Weights of a small image embedding model: arch resnext, 77898 training examples.
Rows from block 11 of a small image embedding model, named by matrix and row number. Rows with one number belong to one channel. Each number is 128 + 32 x the weight over its row's rms, rounded and kept within 0 to 255. All counts start at 0. Numbers have three digits each.
After each channel's rows are labels from the 100 images, of 14976, where the channel reaches its highest value: "top examples" is what is common among them. Only what is clearly more common there than usual is listed. The data: photos of plants, animals and fungi (iNaturalist). In brackets: how many of the 100.
# convs1: grouped (4 groups) 3x3 conv (model.blocks.11.convs.1.weight, 392x98x3x3, each kernel summed), inputs within the group 0-97
# convs2: expand pointwise conv (model.blocks.11.convs.2.weight, 784x392x1x1, transposed), outputs 0-71

convs1.116:134180127150142089118113064133156128140146144112139143144106153122147176123133143155151128128162136138131169146128154081136157143157076116118128128147082052128167176128111151086121016147147108148095142125000151141143145146141099111127154107102122080150142081166076055128125094128133123137123166
convs2.116:129128096128129127128128128128238126147128128132131128188032129128155128127128127120121255116153026126128128098118134130144111128128131128120128129110118125128181121122124128125149082127126168000128108111128140146110
top examples: class Insecta (62); phylum Arthropoda (62); order Lepidoptera (58)

convs1.5:128116137056126126133140127067149108074127122122146153128136128124126069154098105128128088162142137111077104141128125125117114113130072125155128102127092101131115113188161100133105156125115129121128123116013112059115120128153091207124091055037126128089135109122127118083132196123096188124130062
convs2.5:130129128128128128128128152149094127179124128142097123128138128128128129127128126128122135169130132126134152128127135154128116099122041128128134130192119128127128091149163134127128128187128128109136130152128128128128
top examples: phylum Chordata (92); class Aves (88); order Anseriformes (36); family: Anatidae (36)

convs1.88:131136173132137129124221152097255124116119121132135125138202129197183198140106132144120148129152134122135135155128125127128141147120137153105127112147102132125122139150119134137125104139084135146133123133124179127129107139147004155116134105108178107132131133132051113131128123106152108131172065
convs2.88:128125102128000129199128128128128128146128254135130130138100183128128127136051127138128138120130127112129127048127127109115143127073127142130128128124128123127126167128125124150115116128128128124118131132107128128106
top examples: phylum Chordata (99); class Aves (98); order Anseriformes (50); family: Anatidae (50)

convs1.167:135132128165134135139133103100155128133128137122136139104066154142225134102108144136139128128105134138136182136128133131125114138134092091130128128138108078128133156118132139079128084139138140109127079133017130094137185106133145020094179118104077077123136089134126012136128066111112134076136140
convs2.167:128134129146072132128128129156113121255129135128128124138074138128135132128127097131126227168129128139078128127128147127128126127118104132149127128156128128120127201120239128111174127129128128130128128127128128132136
top examples: order Charadriiformes (27)

convs1.156:139146129129123128118126129128127128171170132150104135133186113109121235115128135151127128128173134132128127158128133164128184132158114132130128128136081143128182240128123127029123128128129082185136255149123176128128115154124158133126155128037129123131134092148147146130128141142128138151128128
convs2.156:190043123128137125159128123128128124121137116128137156145100126128176127118154128117158128127153128135123129188130131109130128128116167125025128116123127147099119141128126126135128126101118115134037122130128131113080
top examples: class Insecta (88); phylum Arthropoda (88); order Lepidoptera (86); family: Lycaenidae (25)

convs1.295:235143125142119151165161145077126112166145097099025148117136136130147134120149102133101139022143074125217119126105132129086141135124121153199149132152138108129139120102121134116138129118160120151123134146147126146215128093097147154138132129143128126139171077060142138105209142099129136129138133
convs2.295:128124124128133130134128093158132128128128099115000115131154128128124130159128134128129137159126124127108128126132127133098138129124129082129131120129122136044133067128128128124129103128106129128128128105255074088130
top examples: order Lepidoptera (39)

convs1.213:104130148163123094124148101149123171129000116130148119000094111158132145104123124119140126104136125036104110132172128155126109131133133152111145172141081155107186140102134134145129115128124155136128114069135079129128152186218116122144119105123069107113123133162132085132096132136128141128128110
convs2.213:127122128131128131128128121129145129254127128232114110171146129128122128128172128112135154205118137132128129126105128128128117118138128128128144138132003130102101149128126126120128145128144130044021131125128129128128
top examples: order Coleoptera (30)

convs1.117:137118128113131148130191134126148128118125133153136135155051126122149076139140131137150128128189116147152000123128150132136181148151133126137128128136133128128163031128109164129026129153161144105130025142125152154145172169161131118143042158141128105143144139158129128145128127126139135124149151
convs2.117:145059125129128104128128127167214128132128126128127113129116127128124124113132088145128128108112132129147128127122123129191126159128121128128138174112026130128107100060100219134234127127126117128132128169128120081144
top examples: order Lepidoptera (36)

convs1.260:143117106125133143136183132145124141110141156134090151165150138111088112129119138136148109134106095058125127133134133073131131113204094008124176119133149104149132083084158191063132171103126163135128124158165082178128141139122120112136119143074128140148056098136038125092126134041135125135128098
convs2.260:082127122244167030131128127129127128126128127124122129130128134128124124125128127125098161128167081129128132110082118085128129105077127127128129120119128125098128132129127066111136126129097139127165149121134129170128
top examples: order Coleoptera (28)

convs1.186:135101128084111135159111133130126128112124131123152128126089255114144103091149076255134128128129099133147112099128111102145124131163124110117128128127130129128116122128064144145108141134152097090143083133161124118144109128129124074100068118111129129120128126116127129140128124119132137114140131
convs2.186:129142107129127128128128251131132128131128132132129148128083093128097133110062130128127115205142126147127110073128110215129129123161000129135176128119165126144139120116128128128081130128218128130129158128138196131141
top examples: order Lepidoptera (34)

convs1.250:119021112063105132125164117140076140107099086155123133120088123145112082123094146153157113125070124083118128115139144207137121103146134166070135162121091120090141140137171134125066146055139141133128174080148113120128137150198127207113171089089112082126128129140151082116103149138063102129128109
convs2.250:115001130130155128128128125129148128158128083178126128127128145128127125132146000125132229136119130128132130128128112147171116127151135128129128132128129120065123129128143124128209125128128133100000129127128130136132
top examples: order Coleoptera (29); family: Coccinellidae (25)

convs1.98:145130108131138148149156121097123128255085142124142143167003119152154129122094134169167128128203120151156134136128110082123199155112139065118128128152157105128116128128171160108134114150161142125132083156107168139156191172162131118113138123090111091141152109120128098148128121117091109093155171
convs2.98:127127121128128126115128095135255117128128143159128097129122152128128096117116128137128190124130128129115128127103076103147127127131128089129178202126128111094125124120126131129152144142148196124117128129123128110136
top examples: order Lepidoptera (35)

convs1.105:195112131113162177140130147179100128110139149158124153152128102120107130123208115117173128128129210148158125131128130120185132172126138175125128128155086208128149129128128170120125154173153088167151132138142134164155119152194059122122091126103166187125168118114162192174128087178185172166156162
convs2.105:135073130109127128128128157128129128128165130130128127109156095128128128128127130120129126128127121156126102255198195159135149120128127128000125127131135132128120128129124129125168129106046122129128128123128110106125
top examples: order Lepidoptera (41)

convs1.82:096121140070134126148115129148105155144121150114184043104134125132131133152094056129107126138122136128070118060128146087123134103129152128023121135132136116106125121134053082141110023135139131092120128100150089042094127131141142160127102138156082125087153129096126133096096042127133110125134134
convs2.82:129133255108128128128128127098127124114119122127125126128138130128136129128128128123128128141128139108123255129151126129137128128127127128128128127145128110124105127124127128120128128128128122125128128125128134128128
top examples: order Passeriformes (58)

convs1.318:131118155140157105149146137112121120115127069108104149124124140083119115116107115074124084118113008102127163121127162255129116147065084111116123137138130131146122137116138066106123112112112110172126085106122110128124128090123126133129054104104128121133087148108111128143133118147097136032142044
convs2.318:125129138121096128142128125113123134123128125128151129128131127128128128125151116177098130114133173136125128129128122128128121107128128133129159222127128070125117129084126119147128167066118128128128129111093132128053
top examples: order Charadriiformes (36)

convs1.331:130140145038131028135129132132124122110113090110132136125135132113136194147083117153137141106128143016124137129099132130121123127151145132125137088000087122153100090126124120051149131109139139127128135122145122141118128125130170150132156137180128113133144123107138131161131142118094127134123114
convs2.331:176126128144128129181128122082131128127128090136128083128145129128128125135131132131129123000125128128128129130128130128124150143126127121126122128128128128129118128128128127192188127130123128131127127127090127124123
top examples: class Aves (95); phylum Chordata (95); order Passeriformes (64)

convs1.214:120166150113121117131131129129118142129224184092207155219149172099115153111123125113109134122137121154137125163153139080125119181127129124144050120145133129199041115147127119137141146140126125121077141188110189199128090141021126121125134115135127163117161139089113136130101128126131154126128124
convs2.214:187007128127128128128128128140133130133128129082138103079107112128084140112128099128090128162128119123112128232121128129128201128130128128128126126129144128128129099127127130185143128154132168125043127127128125116133
top examples: order Coleoptera (29); family: Coccinellidae (26)

convs1.323:132121100135173139086093130126130132167140128171157116136133122102122145166140157047154124174106106157136082129136070145137137122057175129129121111150191129110131125143096101127140091156122123075130131104127141151141128152152130126130175119132128255128139117154118127182128130149206116136093143
convs2.323:127111167106149129129128142117126128255128080132123128180158137128139128131182110114126140126128135101133128128118114128150118128135123128128139130146129135125083128128125130128130123141125128129057132147176128127128
top examples: order Passeriformes (51)

convs1.270:118136139127125128129126128055122129118137132098172112132133127107126133123119122118101125122135118123129119115124114124000122137105124121123125138132129121134122123120122068104132137131113112110128133130003130129128130126124121141079139117128121132125117137123127125122095077122116125000128127
convs2.270:196123128124049133133128156093120116127135128128178128129142128128128129128130146125126129128128132128129128125128089128129199149114080093156167128126107127129128161118128127129128121128128121128128128126255125128114
top examples: order Passeriformes (56)

convs1.198:133126017152124119114096133117127107123152090119097126168128124152111078138140133121121125126128162171071122113123196108127123136137094101110124000080124112148114114122097115117112161132148144088128181149144143190128074150100123140209177130124143145123107016166118145122132144115126088141128129
convs2.198:115130126120140130137128128130116167131128128128129128102130144128129105134129147141120127069128158128136135158159130129143113133125092129124083123083134129128127125080075129128127041128129131229120099131130128128128
top examples: order Passeriformes (54)

convs1.45:000098140145111134135124134132132133121152191118162132139129146130132149117126106134128124135123098135131157174128101113147148136109132132132104151140143027116116095128121138204137131196130132133136148118137154117137131145208139156255131134128153135131128106099134101162129126060129127120127147
convs2.45:110127243107131129223128129127128097125128130133128163128140128128155128112161128171144147136140255128128128129128113128125111139181128125127128128128131128140127128127128132119157101128128086134128155084122134098132
top examples: phylum Chordata (94); class Aves (93); order Charadriiformes (58); family: Scolopacidae (35)

convs1.230:132031053152103125140105123131134100110146154136144114148134160127134000136137122128131137117048118146134091138017142146132131096148135162113138138096125128132124137154142156141136130079135116132128122132148123136128135112134077106122123133047140112103126014106144132125139149150131101130128125
convs2.230:115128131255128058173128128132150131128118128152129133104120118128122128187125118132128082135128134034041128113130128128128129126098204089156126128113127127125133122117128112129128128131122152128128164130128165138128
top examples: order Coleoptera (25)

convs1.35:119123131126128110125132114122182122133119140092097191124066124122113118118146158120117097134103196123242127123128124141146122165139127130131136122115116144150133106141127173019130146078138118169141125124122132121175118121047124119037255124124155123128120122159121135165138126146130109128105124
convs2.35:128222129146118128255128129132128196128177126137202139122205144128134139125022144072125128128128129128144121130138126132128128172128133197129127127128115137129149128079126096142128129128128145128210128128142129122128
top examples: class Aves (83)

convs1.257:099124129058129093127085096120125174120160123109130060164096053104121130101129134112158123111123099079111128031129136104076122138143126083115100141132103120154125136088104081087133172108126133127128135136123123134128112166108103100138130085105084077083031124107016081108086139106120120097128113
convs2.257:128126145151128034134128098255130127128131120126128094162128127128174128124098127119128254130159051176134128089110123131128129114123128104249129124128127127131128114127135128128132123046127128127143131213130128127125
top examples: order Coleoptera (37); family: Coccinellidae (30)

convs1.162:151067128132111130130068126123077128094128131152137184086144132147191139050134195109138128128122121123143131140128138157127134132108101141127128128141221137128131132128148125112091130121134108124152151164220155145130013113127145125131213067147133077207160131128150139134128077177132132123136126
convs2.162:130128140084121128140128148130133198131128179130128142128128147128129150129087133136128128119129129129130127125127125152126129118255128134132128130128128137128130061144130131103122145115128126128147255130132057142185
top examples: order Charadriiformes (25)

convs1.127:140109137113184152114126132153164128155109135122102137193082121149134069132127165096138128128118118134139154126128181095156088135187146066077128128131054148128184133128091130005135151148134101097138101126148139145144095176154066032084109166079137107117138079171144141139128106145117139104142142
convs2.127:133032122112128140134128125128142124113128128132128128128123100128133139128145132121129133129146129127127112255176147100128147124116125133000130139128127124128120153132128131128128145062106054129117111115128131093124
top examples: class Insecta (63); phylum Arthropoda (63); order Lepidoptera (58)

convs1.99:129159104225142107127132070135181128175120127111151127158110137121137132130111145152129128128170130129130159118128143116128159128142092127139128128129103071128166158128097134043130041130130113154114119126000122115129219144135093115142139125107124057114128065172104066129122120118130127125130130
convs2.99:100126127128126128128128143128254128154128107128129129178015129128134128128131128118129157121131130128072162117121127132147123151128127077113134128124119128113223140122117128125161097128128128128128132116140126162131
top examples: class Insecta (69); phylum Arthropoda (69); order Lepidoptera (64); family: Lycaenidae (26)

convs1.62:119104156097137128170089123184136173174112148142161072145109120125139149143153073124084156158157129059129146126128101108138161133109173156129117140128136085124111103066098150178071125196194150135137039119194116080104118164169174088165139169168118119150144134115132059123116097104171116122126165
convs2.62:127156126128162128128128128120139128133128121127137131137152212128127127111128125122255120121160128067140128128067165130158128129127127119122200128128111129128137126128111128128134081132165128186127146119109128125131
top examples: phylum Chordata (95); class Aves (93); order Passeriformes (61)

convs1.112:192118135139112142152021141092155128146139162136182154133159142124169142127119136123139128128154069111152189167148178104107165147138113134101128128157136148128178154128117074200142179127119149117156149173172215160135083145118146161100150119216136141207163144158167136125128136145131137093145106
convs2.112:110128125126128114127128236139135077063128128190128125130125095128134133091114131116158130171129101128128116120132129126128134061223106128130124132129131120132131143135177104089134139111106086128127168127128126128176
top examples: order Charadriiformes (25)

convs1.356:118127116129123026108131130098097107174113131072096104111125128225113164168153169123124141129109122072120137073124127138097122127133136128119123056092168147150043027128130145079119134131120113139112127117110116117146128212142151129133136124181128147129209081146147122123151121077162122130155133
convs2.356:128128125130136130128128126128141128128128000138115151135239130128131128131129130130181171123127067129124135100151063128128076130128173128128128127125039111084130128128125175128143128128128126142156165129130070126125
top examples: order Passeriformes (51)