Weights of a small image embedding model.
Model: norm batchnorm, activation relu, depths [5, 5, 5].
Training: 13800 steps, batches of 128, held-out accuracy 60%.
Data: trained on photos of plants, animals and fungi (iNaturalist), 77898 training examples.
Rows from block 12 of a small image embedding model, named by matrix and row number. Rows with one number belong to one channel. Each number is 128 + 24 x the weight over its row's rms, rounded and kept within 0 to 255. All counts start at 0. Numbers have three digits each.
After each channel's rows are labels from the 100 images, of 14976, where the channel reaches its highest value: "responds to" is what is common among them. Only what is clearly more common there than usual is listed. The data: photos of plants, animals and fungi (iNaturalist).
# convs1: grouped (4 groups) 3x3 conv (model.blocks.12.convs.1.weight, 392x98x3x3, each kernel summed), inputs within the group 0-97
# convs2: expand pointwise conv (model.blocks.12.convs.2.weight, 784x392x1x1, transposed), outputs 0-87

convs1.283:110128148131127158152128121098117132129139125081116121127133058102131116147155120082121115128124112072110076134102119153052114128147127123135120123121135139126116073164103083122128133125121128117053127135129121129106136130131116137128102129113127127124128125114062063123074128125126120125135147
convs2.283:129099148206115103119128162125129127129128126128122102127128153128128126128129155132127128120126128170129096128128128128133129128127051128128127128131143125132128137128128128128130127130129141127112129107199133128131129128131128083130129126128115128136170140128116
responds to: phylum Arthropoda; class Insecta

convs1.304:122082123131122130125126115039122125135189124127096154109124106114121134140128090099168118137132066118126128123100125131128129119128128116107128128128102119090120108071127111128137133128133093091127088107086099122124125127098063118098124080087136099099128127127126105127117123099119078123126131
convs2.304:129126120121128127129128183128129033081128130126119128076135126128128128123128128128135128128134131115128131128126130127215120129126109124127128108132130132195095128148127128125150128127138128132128189127161133130126186115126128182131129157071125106127137096128093
responds to: kingdom Plantae; phylum Tracheophyta; class Pinopsida; order Pinales

convs1.319:128166140122137137164147125106124127179048137123136118143139133141106146141139127090125133130135118129130125141162133144140127103121134094062111121144127193101124141126136129111139120128120093083128054116142062101152129100128124162124119083132133124094146145154140138141135143076147123147133129
convs2.319:150133135128128121116128123129105129090128126133136098127116129128128117129137128128129128116127128126121105133129127128135139132108107146125114128125132128131131233112128154132128128129128131129128130124123166128127128129133128128128128112144127125127130122128127
responds to: class Aves; phylum Chordata; order Anseriformes; family: Anatidae

convs1.83:118155140129170140128133126138130127115130085136149135060136155160153121104153112126098137135145122153059142147114134122132122108161089130141185132127130141102152130169170164117148112099096110140118133128087085124197137137098128133134123142146107132146177137158110094103130120135124128101167133
convs2.83:130128133122128132126128138128128128128128132128088128128128129128127139132141128106133123122131126120162118113121141130111128103128128128128128130015163128128128057128128088126129126102129127193112117127160128128122096127129128149135128130126110128127128128127199
responds to: class Insecta; phylum Arthropoda; order Lepidoptera

convs1.282:117118128095093109119086125105125092111126117117128127088124124126053105112151111145118120117106060126128109131105109132118103128138125135130122154153103083113118125106133106120128117098137128105123082148092139108100114141076123106128129072130111080107128106121117135119111042155127091126120121
convs2.282:122128167124172128131128128133129128128128169128116124119128129128137128129126129128128123110127091128103098131125128122135135128112131178129153113094128135128128130128106144109127131130124119102122167128135128128128136127127128122117128130128128127131131112148128
responds to: phylum Arthropoda; class Insecta; order Diptera; family: Syrphidae

convs1.315:127123128013125128139131131145111132111129168128108133131132094132135123111130168095191129108136104152131129125112131125133134126112128091112130126129139057122050107127128113116124128128124054129137100124100123090123122132112124112130067125141127119118104131138114124129128122115120095114136116
convs2.315:128127127137118144133128128128094016136128117128129129133117123128127135128023124128129138161122141125128128133129081128129129115129128151128126128160129128157138126132106128128129127127128134129108128128127104127125185130120128128111128131129175116128128130128121
responds to: phylum Tracheophyta; kingdom Plantae; class Magnoliopsida

convs1.297:138135136171124143118120113102101144128233122067121230131040120114130129127099126143120129115176128132152131126133125151117134125125107152112121154114118124119171132106113099127141139128126150127093140148115117133127124132149126124122118109102145110120101128094119105132123121131128124125116126
convs2.297:131113131099139127124128175105043089060128128123113130107127126128126153121128122151138127131141147123133128129128141128129128125116127144126131120128128128128127128128128127126120129126095126081129128127128138128097124129126128198128089153128108118124124128122128
responds to: phylum Tracheophyta; kingdom Plantae

convs1.384:127093139128122136126123128046112127131170126116111144126119099126123138136128087098143116126134087121131128137101140136132129123128129080086127129128118105095128116108129135127129134128124081057135088125107093119121129128105064116094119057098142095090129131127128132129128116110116049116121128
convs2.384:128123127120126127130128161127127085115128130131128128084144112128128127128126134128132128109147130126128147128128128123210127130125127127136126128130131133177093128128128128127130119128126128129128180128153131132126132127126128154129128138039123119128129100128109
responds to: kingdom Plantae; order Pinales; class Pinopsida; family: Pinaceae

convs1.36:138145150123152127128138127121125102132115147166112160120122148162152108101142144127069123130153102129124135154128104151123161116081120137126092133136132095069149136132133123104131163138100167139137117128127118131124125167139128129008137123111110129188112119124123087159121123135108128163108120
convs2.36:127128128128126106017128128133121137129128070128130102114139140128118137128122137128124126114128130128126129130125192130140130126129110144142123105125141117112128220046125150138128131128129126140130120134126128128127128117124128127128129105161128128122128133128121
responds to: phylum Tracheophyta; kingdom Plantae

convs1.216:118134125116120133132150130130076147119116097086125116137120107096125120127128098136097128148101127088089040122108091121134128128147143136123123128169136112087115076118116106126128075127132128056101142149127153147113154126095121092128103137118146129109150152073129080122115122148128133093127148
convs2.216:131088128126128125131128147130139128127128129128084128121128128128128140158129116124132106125134052128128129128160128124128128128132128151117128117079201129130127129138128130128129117128121128099132128104128173129150143119121117125130133128127121128142128133127111
responds to: phylum Arthropoda; class Insecta; order Coleoptera; family: Coccinellidae

convs1.203:111115118143154128132161224139129136137113173105136116163129132135191104125125123128134128149125119128073119112132119130118125128130175150132131118124150161146129132127092134154128145151180128133110137103164127128142134104166127185128117162126150165152129137102124139104126174073128161123138167
convs2.203:128115129112125120128128129123124121130128128000128146127127128128117128095070121128138128111192142125126133131128128131128127080084115116128126130128128116087110128128129058128128122127128128135128126127128134133128128136118128138141123128132136126088242126120128
responds to: class Insecta; phylum Arthropoda; order Lepidoptera; family: Nymphalidae

convs1.317:111176066110154155135126124131122129122123124105048126122133125128133133101128145133126128101107111133155126089175120104129135049124160121099125107129132121123125167147129085125144057128157115134124127093130073121156132112089121157112129120125149125116125128142134084129112126117159093104146139
convs2.317:128072132129135128101128128128126128127128129128126128136123128128122122147136110128128130126128127134126135126129138129000128132129128128133093122128130128128122128124127135124129123128127148128182128128132128138125128128127128128128127099143132128128128128128129
responds to: class Aves; phylum Chordata; order Anseriformes; family: Anatidae

convs1.369:128131100123122150148100120100120115137151142130128160101114137098100154125151094114138085131120127112117142108126129125103134106136088141090143134145135147127156128110121110140145089128137136010116092076125095121142137117104106141083120053124135125119154105123144106142133123125153118132140171
convs2.369:191132128135133115128128130124112125000128121151135136128106128128124127107175128133131145128120110127128144136129122089136117083120125127128128100128123134207122129109127130120127091128127128130122139128154139128144138096179128128128128127128110138128151123123112
responds to: class Aves; order Anseriformes; family: Anatidae

convs1.19:084118120125125102128128113140148133019128072133131120100155131128119151129122109092124111135127119116130125125092130126132126128160127128064124073068152105098150132126116125132137125125122107107062122128126121131127130123077128128131111097111127133125135123066111132123124123138075128118146124
convs2.19:097128081150131137128128129128128089123132127122184126131182128128152130133127128125112127128135159132128130127086122069128120128128128102118127180128128128129124153150127197128128148128128129153128129119144135154136128000128128100130128150128128149127161126141129
responds to: phylum Chordata; class Aves; order Passeriformes

convs1.226:126092132154147129125149239136132141135125160126141128161129131133174068119107129127135126145130131130092129123134132128132128128130182161134128108123150163142131134129111146131128160139197128136133136127150141127165131109163129192128121149133138166171135129104134145120140163100109153124130171
convs2.226:128120129118126136129128128082115115130128128000130151126124128128112128102100127128135102126183126124119130130128127132128128067121127120129128128128128070049124122128128025128128126128126128134129127128128128138127127136122128137139127128130141128088255120123131
responds to: class Insecta; phylum Arthropoda; order Lepidoptera; family: Nymphalidae

convs1.256:090136107127109088132121148109118119194122176140124141136107131180142115146144111096120068108111106122123138107114137116127107128123143144182135147119130130136130111115114155169128129120139128129143129172136130099147127239135122116128120137125120136146139120172133105068123132173128134142108134
convs2.256:137129129119136117138128129183130120115128122134137123135129130128153127132128131106194080105119126152127133127128164128125136064248133173127126128171129118146127129127152125109121110130129118138149134126133125144150133125129128126131122108129149128098128126137127
responds to: phylum Arthropoda; class Insecta; order Lepidoptera

convs1.259:127135143129129129134118126125128126110151113128133101126128079057129128078191132224129130122126126125212118156127126141124129128132119124082131200141141129128121104122136112164128128130115128129118129115129166127122115127135117131128161130124136129129108133129097119129130124045149130110130141
convs2.259:130102128115129128117128125129126098126128106127000000128128127128120128129140146129128134128125155143136133130238128123145166128128078106128127111129126099127125121129131064041116128130128128114120129129128128131126134128138128124135103142133129122130151137128059
responds to: class Insecta; phylum Arthropoda

convs1.214:123112128089084120134080139122104106130103083118126097085095118096095124121115118101089118121109116121110106128111104121127099128135139129129107112105099078108074103124128116109128070126126128104115117119125131100103080120080105082128117118088126099117092135126126124095118059132128107101103122
convs2.214:128127128136130127128128149129143127128128152129128127131128236128130128086127128113128128127128127095114108114161128128126116032128127155134127128103222129130139133128128125128044128130126128122124128131210139128128140126114128128139125128121128128126139128128128
responds to: phylum Arthropoda; class Insecta; order Coleoptera; family: Coccinellidae

convs1.53:161125209145153100128128113109112161113138155113098106130126128142105122128160141143116111165139129130133136182147126137124143119149122128137127178125154157121134129127122140124121132102104195132088152128088133135124128128088128129127212121186128122185135150117117115108089159125141128112142113
convs2.53:129129103127128128100128126128137131106128114131127159128128076128128128129127014180131128146117127128127130128089129126126116129125143139139130128127128128138128133107144128097119106122126083113218128125127128152128003125159128128130130128129128125085096120130223
responds to: class Insecta; phylum Arthropoda; order Lepidoptera; family: Crambidae

convs1.241:081103153126106087138123132106121111119114131128107120121129087115127175124135159088116066125179122128119131159127129199127125128073142118130127129126107120124126120165125125136128121101148128124130118119117052125127121136124120124128099120134066126128110080121149085095126127137123122111094062
convs2.241:128128128128192123130128127171129129128128127124127128146123128128146135164128128128128255146129127104128123000163127128128128133128127120129127115131124133134128127115131144128128122168124123128121145144128060128120088128127128115130154114130128127097144144128127
responds to: order Anseriformes; family: Anatidae

convs1.342:126102128120124128119112125027108121128171125119120152117127106125115132131125080101138122116124094121128124128108127129120126117125129066100126126126110123097123112115125114125131131128129051058127043115116096126123121124124110116092119057102129115113125126122127114123120114117117093121121133
convs2.342:128126125110128128129128126128128037099128129132112128127143113128128128117128128128131132128145130124128145129125137124182127130117136120128128121129130128191110128130111128115128128124168133132128153128154131128125177114127128146131128128108127128129130122129113
responds to: kingdom Plantae; order Pinales; class Pinopsida; family: Pinaceae

convs1.39:159118148137123135128140126121118151100127124123123065115128140146106139129133160129108124111108146124143124140157137144125159117157129136163131148137153182117113122127128137133132130063098141127042144128133133123131135139081128120135174062185127121142149129092081123056132154132132128102137134
convs2.39:128128129127132128124128128131140127076134125134130127126149108128112119128142110169120128131102128064119135128068115120126128128128102134128128130144129128117078124124175114126106128126126126064182127128128129130128144130153128131128139115130142129085116128128133
responds to: class Insecta; phylum Arthropoda; order Lepidoptera; family: Crambidae

convs1.327:128097127122127129119126133010111115128147122118106134128125121122116129129124104117150121109130113106129121128097129129131122104122129102060122125123119116114121116104123116122141122128128072058127064118117061127125123121126105123096105050092131127120126129119128122122124116117117091121121142
convs2.327:128128125112128128129128127111128107105128129142122128128158114128128134125128098132131131128128128127142139129125141125170125128121109125126128116132129128184113139128128128111128115124185128133131139127136132135128153111128128136132128127102126132128128112131114
responds to: kingdom Plantae; order Pinales; class Pinopsida; family: Pinaceae

convs1.361:125101118125126135117106104052117124130168123128102146111125063111119136134123085093132112124128052121129120125100133128116125118124131089100125128124094116088125107107125107124134128128127102088123095101105103124126117121111060121102121067100139074089128113114127104123119110108114087119126128
convs2.361:128130127111127126129128125133128109104128137128102128056128128128128129126127128131131128128144134121129138128129127125168116129119099125127128117172130133191110127131127128120134128127128137130090200127138131149113176116127128164139132133015121132128171075129114
responds to: kingdom Plantae; order Pinales; class Pinopsida; family: Pinaceae

convs1.292:124128127090102122121131122111083131115111096085137133110122124110096126133135104138086120119112118093114064126094092126128107128127134142132106138142111099068103102118134080125128095102130128065086078117091134132103122115081094097128128113124120113080131133071117133120109115146129104098112128
convs2.292:126128132125128125134128153128157127125128160127068112127128128128143143196128128129129122127135051128117129129161114121135133121132127138125157120110129130139128128127127136127126128128115128127128175125130129128128138117114128127125128128128099126142130120129104
responds to: phylum Arthropoda; class Insecta; order Diptera; family: Coccinellidae

convs1.299:124162127087136101124131094107114136174119139112124104158124163128131170146130095136112130128121127108122128137108117130127128099126215137111135122143124175096097135139136112129144135128126127126094133103234114107127124138121163134130127115129106197142129137112116117128132090163134089163132129
convs2.299:181130127127117128154128152154128128088128128128127119140134129128129115145210128110127080024092122131128164128081130128128128127132118128102134127133136126143128128124027126086128128128128150128127111139134109127108128128129128113106120125140128088141130235123129
responds to: phylum Chordata; class Aves

convs1.326:132121125126110158120093086106126130122162127154127175093129046123117144108128071108142112126108120129146111127124125123097128080127123089133129137124092128062127108137125128130121127128140098126128121122098122043129110126123086109097140126119143080083125105122155124116129125090124084132129125
convs2.326:129128120104132126128128119138128125062128148125128143129101175128128118125127127146128127114128130126132157128127090128137064106091084126128055121112130141128083098132126053126128128125126126126127154128129129186126128115127128163146132132051128138133150127128127
responds to: kingdom Plantae; phylum Tracheophyta; class Pinopsida; order Pinales

convs1.244:109139135104102102108134093104109117120121100105123127097115124126076118130131129102102127132132081120109109136104117132117101128135135153128137127126128058122067128092127104153128055129154128112100105202122136112068128103093093098128109097099134094090133134134146121115122104129118125124120155
convs2.244:127128140128128110127128148155128126121128123128127128128126126128128128134128141128151125128126128125128126128128127128130131129128126155141136125077147131127127128078128123118127125124128136128098179128127130128129129104128128128128107137128128128136141141136127
responds to: phylum Arthropoda; class Insecta; order Coleoptera; family: Coccinellidae